{
  "train_examples": 72500,
  "image_size": 64,
  "encoder_norm": "layernorm",
  "encoder_qk_norm": false,
  "fusion_encoder_width": 256,
  "fusion_encoder_norm": "rmsnorm",
  "fusion_encoder_head_dim": 64,
  "residual_init": "scaled_by_depth",
  "optimizer": "muon",
  "nesterov": true
}
Rows from block 6 of the image encoder of a small model that answers yes/no questions on an image's attributes, named by matrix and row number. Rows with one number belong to one neuron. Each number is 500 + 50 x the weight over its row's rms, rounded and kept within 0 to 999. All counts start at 0. Numbers have three digits each.
After each neuron's rows are labels from the 100 images, of 14848, where the neuron reaches its highest value: "lies over" is the class under the peak. Only what is clearly more common there than usual is listed. The data: Sentinel-2 satellite tiles (TerraMesh). In brackets: how many of the 100, against the usual share in percent.
# fc1: MLP up (encoder.blocks.6.mlp.fc1.weight, 1024x256), inputs 86-171
# fc2: MLP down (encoder.blocks.6.mlp.fc2.weight, 256x1024, transposed), outputs 86-171

fc1.118:523397571485416420513525506507469490457452527533624524531565448520499564503541474450552424565535449446527528433504494543397550493524533459470534449440525508477521531443466476546495565494484489497623510474406571470526493456496514520459488488425520546545424475
fc2.118:506586529517483604453496507522480522509544401537449524468437593455443536506562512548496614377506536502565402593475608420531501488560480495464430503514545440433456487548577543425503465521479466526356455515632489550538444571445464474519548443500471505362547448
lies over: crops (40 vs 18.2)

fc1.479:484493487465492438385449503566631470558434502536432506461483408484485406419467469424425523496493492585489477464512465494475559545442462470458489503557467613487448505546537535575446410439470493532497554543511523447513554585545570468540453521523497477550512495
fc2.479:453563482462524474577488474451530483529481532455574494392482371546526533509501509557528565503595553396480538510475412527495394558545468531497525512451603485425533476499501483374456550563458558551459510486459407563416474450505420535493391477502642456465467559
lies over: water (43 vs 10.7)

fc1.361:594543462494522527503461454508545564560594449489453520537435566532559426524447505493471527481575504572520403467463577503549476540496419487519451467452499463462510422499542502408552513554408459533407534534576498510534359474473412499534554603433554531594546499
fc2.361:459493557443413452515551503481410435473444525515563455492603507457451511509582483507475515492486550441466516471459456508536490444447535533515595544552439507537502591470476478577421510385502517597477458533437577593479623524547529437493483402517469416470445480
lies over: clouds (91 vs 2.5)

fc1.541:543405490447494485455597523476379530576453546464501405464492423519447527516550460510607510519572489552511494597479448531508489486503513492468526574435485508483552507483494561544492573550479482505480569452501482529485523485517552477474507525505443468438428536
fc2.541:374448505622473472548402491365509499525535565524481533531505605464485478539491531519479510526515452471575506475574525391482522511602514595521518465483549553439483448509483516401443455435498500416489483578513527585468478541478446490511521529515483453543480448
lies over: crops (46 vs 18.2); built area (42 vs 4.9)

fc1.570:521537469496412499467391468582524451505490542560548532482434490505487546525438480426526489437436525465562454492532473572550620498490471523514480521408474507482473466484518525521526514463570435542583525497538548497524420501463463443469506554551524495581524574
fc2.570:521470484402508481568594538393433495552475445388537461414575517512500408491486581595446551604550493596426531488467475492439443546527474506560557532559522481465502549501465462502499524440534530579495531543389547515549613376507559547476528498481465462520441486
lies over: clouds (31 vs 2.5)

fc1.495:488552500487527437468473536454470481509540501545501623533527420466450454523597556536570450505581524593535521443364451487534528500526461528495494527524436490419538474446548526458554521492472457413548593455448574484523571506483475494493459516440516516484497607
fc2.495:502465506526562558565483429406487515499508552594492533533501621506580516578449575320561556569538484556460510527426605498499422459588522512458505508448442581514517472555480520503385487586522494547495451475503445521476481495585412498502506478546477560532445382
lies over: built area (31 vs 4.9)

fc1.285:662400413467429509455510436569454480530508560528429510535461441588690494465528481429461398475580473457445435496465445446475502565448563540573637529493503469553484501447537466481490562549578564495471496476523555550464518495518459546563526493554490503545468567
fc2.285:383565614437543446530516560409510459504520476541499470470616537408368513532552494589565572570464580536574551501536507512487500494515510539528448484430534486464525503558535476479456448468444457531558420493513484529519499505544575431514437454461433451493530461
lies over: crops (67 vs 18.2)

fc1.225:495511527520514397471438410546473429471576508507514548590641550413531600459433516544517516479443522501476464447513467512593527488528482450478523482446539525521448521559452564531464418513454548595465485471586476461441429533475423560476448537448570480459472529
fc2.225:536542543386541475526489547508576624543416448447440507447389479515487423566506521377501513460589541546602556496535485458469546515524514581510501544475488545504481519435572466495537529467527490547574472526480501537471525485515528445491528406542529540560558484
lies over: clouds (39 vs 2.5)

fc1.103:458517486469436493502467594483536472438571403533532574574488497524514504527598491397471552455522561468540406438454397481551558520552470517526531465483455471394542500491512453491474495523513539525485463520449462505566512490489531527468550500469441450577452465
fc2.103:477525539498550575440468477481459505494434494505481536505520551542582477514417471399500485557566528520482482514519449544452437456513572500516570522428548510531440503503508543531516523372531513430516557479593491509416436478558509443523462470499584593457561452
lies over: snow or ice (89 vs 14.1)

fc1.559:500469482571539531487478587553505507505575500512496508553494446551560420457408509590497523561499546459519482413464557530512511500512492506527577473509566459522476427533490479594489464534512474478543587514532518458472493475541430405580454466559405416497518547
fc2.559:521498521395486490563558553621541483529479540527470428534560545500472505517534523443533602446460437478462465565487472418521546519511409560497442500561506522552561526535509555457579508498442504479496366479538489558488458525485484524419477568558647525516433409
lies over: crops (38 vs 18.2)

fc1.67:375494501473486432521526539485406523553364504552610568486476496496535451561528502521537476531498476507501541543492489579478451411514458495567441520507558530554471540480503534657555463438511486451589500426490476551401508589415539479424521500483513488477468439
fc2.67:510469496525522539554456508561556477487582455560406456553381481538464542449455538452507471488437472504447523407550555490555516529466497496573563490515479446520547442575429582383410629505493521444436490563511461390575413446597501480568410513573558510520549450
lies over: built area (39 vs 4.9)

fc1.525:466502559490471500464495523521600527527491613541558414404483507406501448613476580508465472388475545532525543516531461479460465460478513510515434459452485606506498515512472521512432543476491536496511504444591594446458531508559465475549487441483499428489562530
fc2.525:512503519552561471538469423524447583458460455451545492482567378451601421500441484520443516468489556500573597410495525446536519443499531481477578666491465519495469492529564565569577463581468496426449475508496375473531496512489531555491466535444616559505512571
lies over: built area (28 vs 4.9)

fc1.759:571532457540504524565520602442507579425478491495472512489563452517435554486476521550447541461561497495596560458554543523517533453528520597432478513504546520458506571562470479487472436450562419538502485529526478481480415491512576448465510449347497531489384582
fc2.759:482443489509509522463483460517509539509348499497538512468480519485562466439582386485552509568524550577487528543463456478551401511467517485555554386487478453487430413482610623559418495464524583496516493452533558452500549475478478495550503616628450557503622472
lies over: clouds (33 vs 2.5)

fc1.492:521497535493528441437434565546524472501448479488473486517438507563518536477530584469414473509500527462468438531476493590490467568534546517469546543531544554424473674558535518522573433586442494547549435553466553500572432498485466507482489429462461518521462529
fc2.492:490505514514504415470569375452471466485474453483458464520534470482548450533489486559581519501582635610479598492505476467502501472459469546508522505460505537552545457478477530456540570483469472543465586503597472567525600443474480450383509518548516573546542540
lies over: snow or ice (95 vs 14.1)

fc1.573:509421431539519477542542494466455539578527607557512512426572537500417500403557544480501471546507475465540544480533458549458493468481452455451490496529413493513504464530578649458448482538518541420479534501607476575418512444507569423469410531453471495539480588
fc2.573:482466488539550616589513599561628516509519545440473489496517443581534551501383508510510524490389586472445500526571507409462467457510502482566529521455555516496555481388517402529470527488564485493542471522509554566511694421497439453556592476478435467497469462
lies over: built area (51 vs 4.9); crops (38 vs 18.2)

fc1.681:531451452463413420442542503454565495427432509472475485557543532463490547484544488558435431464410488435464452448497540566513410479444464531641537458485487547509472446446489504553457562551485414497456511497434509522603550537526453523493501467533508539546561491
fc2.681:488560469537550503583456546462449436505467434543460478537575482567503467462440417426608505471598524524538540531533489498509520525535527449577416440502449492600436493516524480413460571486449460524542481474492515514484523513527579547466495438430470524373539605
lies over: water (27 vs 10.7)

fc1.462:488538458482523537529576473635451551520500448609445455529578434525527492503555469495533501489481441506520489502429420527460573536532432511551512521556459555499334439461522517513486512592567469530510418452500471558481482542439489498552413558534589478562537512
fc2.462:508532584449517429506479483446421479441529485464521415512562569511424498584528512565424478520485503493528439414483489445502527479462598476555534549383451495515480582510489505546467493466468500467587566489499442460432556511598532475564552493480580480527451504
lies over: clouds (66 vs 2.5)

fc1.624:461458560529516472584593540497431469471551515479484548387611496597515536469544448505512416484465506541527525453526478502454451565545563517483516460496479423502539535484489455527490522545594549498552418362518523493412532564475587477398504529511533455412464486
fc2.624:502533408556437503475402466570582469508495426520508444533372586466500511510480502479515585500519538487481486643519597531540570461446493493525499492511559433493471473455493532509515521457507493488486468500446413495569502427515432501582611572547537589540510473
lies over: built area (27 vs 4.9)

fc1.324:570504449484514535503569464557479582553458501485500513522439496435481529541533552555468470495553489444537442599452503475469556458490486497499479495588390538495487398506475574511537456575496476495421531461484500522547452552496443497499463477416562455577547496
fc2.324:496511466503519487480551506514475546534535554460444498506519535466481516466554489503524459548490505440523609521497566553496421523542502455538559516468485514423550527409509480517566435483486509389445452504552475526473593442576436515452443474569439494504628497
lies over: built area (40 vs 4.9)

fc1.516:470468511514491487445509560433522543577478476517569481456515420486505454449600530560572491515413563455513454523570525512436514423446448542497481526447557550446474530469589496543549568547491531455475433477604422433502546461546568577435478483530434535511444512
fc2.516:536529513489462422436450539549494529379513447452479494466484486547451514571448532535350532543524443486559523488507448573610437435573557561455423539527526481473582558515480471510529549515507481541487513497415448503530554377531468441486539507456485391475434478
lies over: bare ground (70 vs 4.8)

fc1.144:543530474480535469398506468459493585575411514439470484432352448591500514511543562480445488522553501556471514487463549567473441504546526521495402438428553497569565567452518451431462455463555494451545453493525522635455580461518485588496520541515575539521622541
fc2.144:433447565539522478576553563584430505453507491647443540556505500506547418477564452580483472555475475528460474443536508457488561513473509447478541530559475553572588489420457475469612551528360489508536471498533399484563504500445433435521485490541436520485489569
lies over: snow or ice (81 vs 14.1)

fc1.120:549484464543508541484475547491516541435519505443464650484439498502511523485542508627399415468494493424386547542502539557437472510475448460522506450494558523608430506463513558592509547489511471511539383479532489445416479516520390459544537484523402509506472458
fc2.120:429474459400480539480521365407459437483477427590525385553416522441553508583497586423483529381523489519477469463453541485563475537430491490478513550491550541473529507470513419521508573564538476441496437537479487583497535501578555510523476600525466538424460525
lies over: water (51 vs 10.7)

fc1.179:523585433501416622417495500517469535524422536466468447553501510455480435435542549585494513556518496491528493441471535518462536494513508454494509474501506527508530537446623423558497483458612486552466448463508555405500516545597459477522455499548471531502465513
fc2.179:479516548486488476548419441500520479465503477522441549515514495470606541557455499474571502554470528484469498435566544408510422401472454519481423526425492451443498525505546437446506592488466417490439526593457418491506536476541501505538366522456518528479473476
lies over: bare ground (37 vs 4.8); water (27 vs 10.7)

fc1.135:538568478487532453528521447410407427519489545471516476512557523523492505495537483519528535406452498505527569569471509519511567470518509519536525470597517479584488557471406535515432513416492494464556535545462481518478392485524567460577466486366472516531516512
fc2.135:507527505510514494548494492568455557465535411467542495450477528516584476494504552552406550536521462556458433445468527450489458445494434510504522536398445481487417526557424492477486565469502473497450440515572512444444565430524447548505508535585503473488551475
lies over: clouds (41 vs 2.5)

fc1.20:499503550529535492588517593531476469437545436432515535540518556502566445498519556549417581535515481536547540498554531504437546530456384628595564460526530429531516387532461520478464487486521594482576499480446630544466420506498605452527563554588476458472479472
fc2.20:486532485502447426460515483483564497433592522468578539439532458458455533518480509574436467471535451524486447484455549513568429516536510510502537545479547455473504442565516542365401419511442534550457557545513532440505562494413444510483507571517498560468467489
lies over: snow or ice (73 vs 14.1)

fc1.233:599536510517561467526561523505525556552485444447512511539501443567459437464529532534504439511488483458501532595491435475493502608479429561504517393495498439401490506447517494466505465489565454577509548560514399489481499502523542440480457555493510459579504491
fc2.233:431524539476474492483565505418434380501465513470506528469531508517496510491493540440495455471455486480489463420503484519480412530481431453555415529537584579604504523478523473671502519595467613458526513559513572512607542556560416595432579422454474538482531488
lies over: crops (79 vs 18.2)

fc1.157:423471510510444396538547417531473445590499546572463523525514366513462504426421420523541455580483525504451506492444501455545533501447393507454408540524486451493519523528571547537419517461440526454480565639494535485517423486440520516501488522503510529468485519
fc2.157:469462617496496469466537532454526585489499472482410517496475539460452432627595532551528418475502517522588460545478538428436461592464551552596515473534547527601479516501467542486506530392541412533405536430461523441446409511530417496536530516506504519515492501
lies over: water (44 vs 10.7)

fc1.404:608480522418419426367471550425523473521536553489541520610429490521626519504538453540511538448537552592542521461518508494475426496526543502509492478521485528501483527551469536419526499521530537476467452484515501465628489431551517498540488425405451509510403484
fc2.404:440491463599479591614529446605380469463468419523423515493591530436482476495456517519519503581423458380411532490456437534480519534540468449529535542562477409522568482505480507535448467457409425515468468565461607579390526498440580475564496465522472517519542456
lies over: clouds (39 vs 2.5)

fc1.422:419469490452550486452497513507380512564481529444467585527660440486594537511554478498505469431480538455470479451521456494533456519459606581555440479468448480438509428546565551501581487500495533380504554456531532584548491444417453487543513490479504388445383501
fc2.422:553572483572442559565508522507583459447550494551563487503372592495413467473471599512526496535493489530517551530490547498488522425537470415523554575503533521515561551481413455470418463434503493565495490517467439439452483569501579475456487482556554491537594568
lies over: water (37 vs 10.7)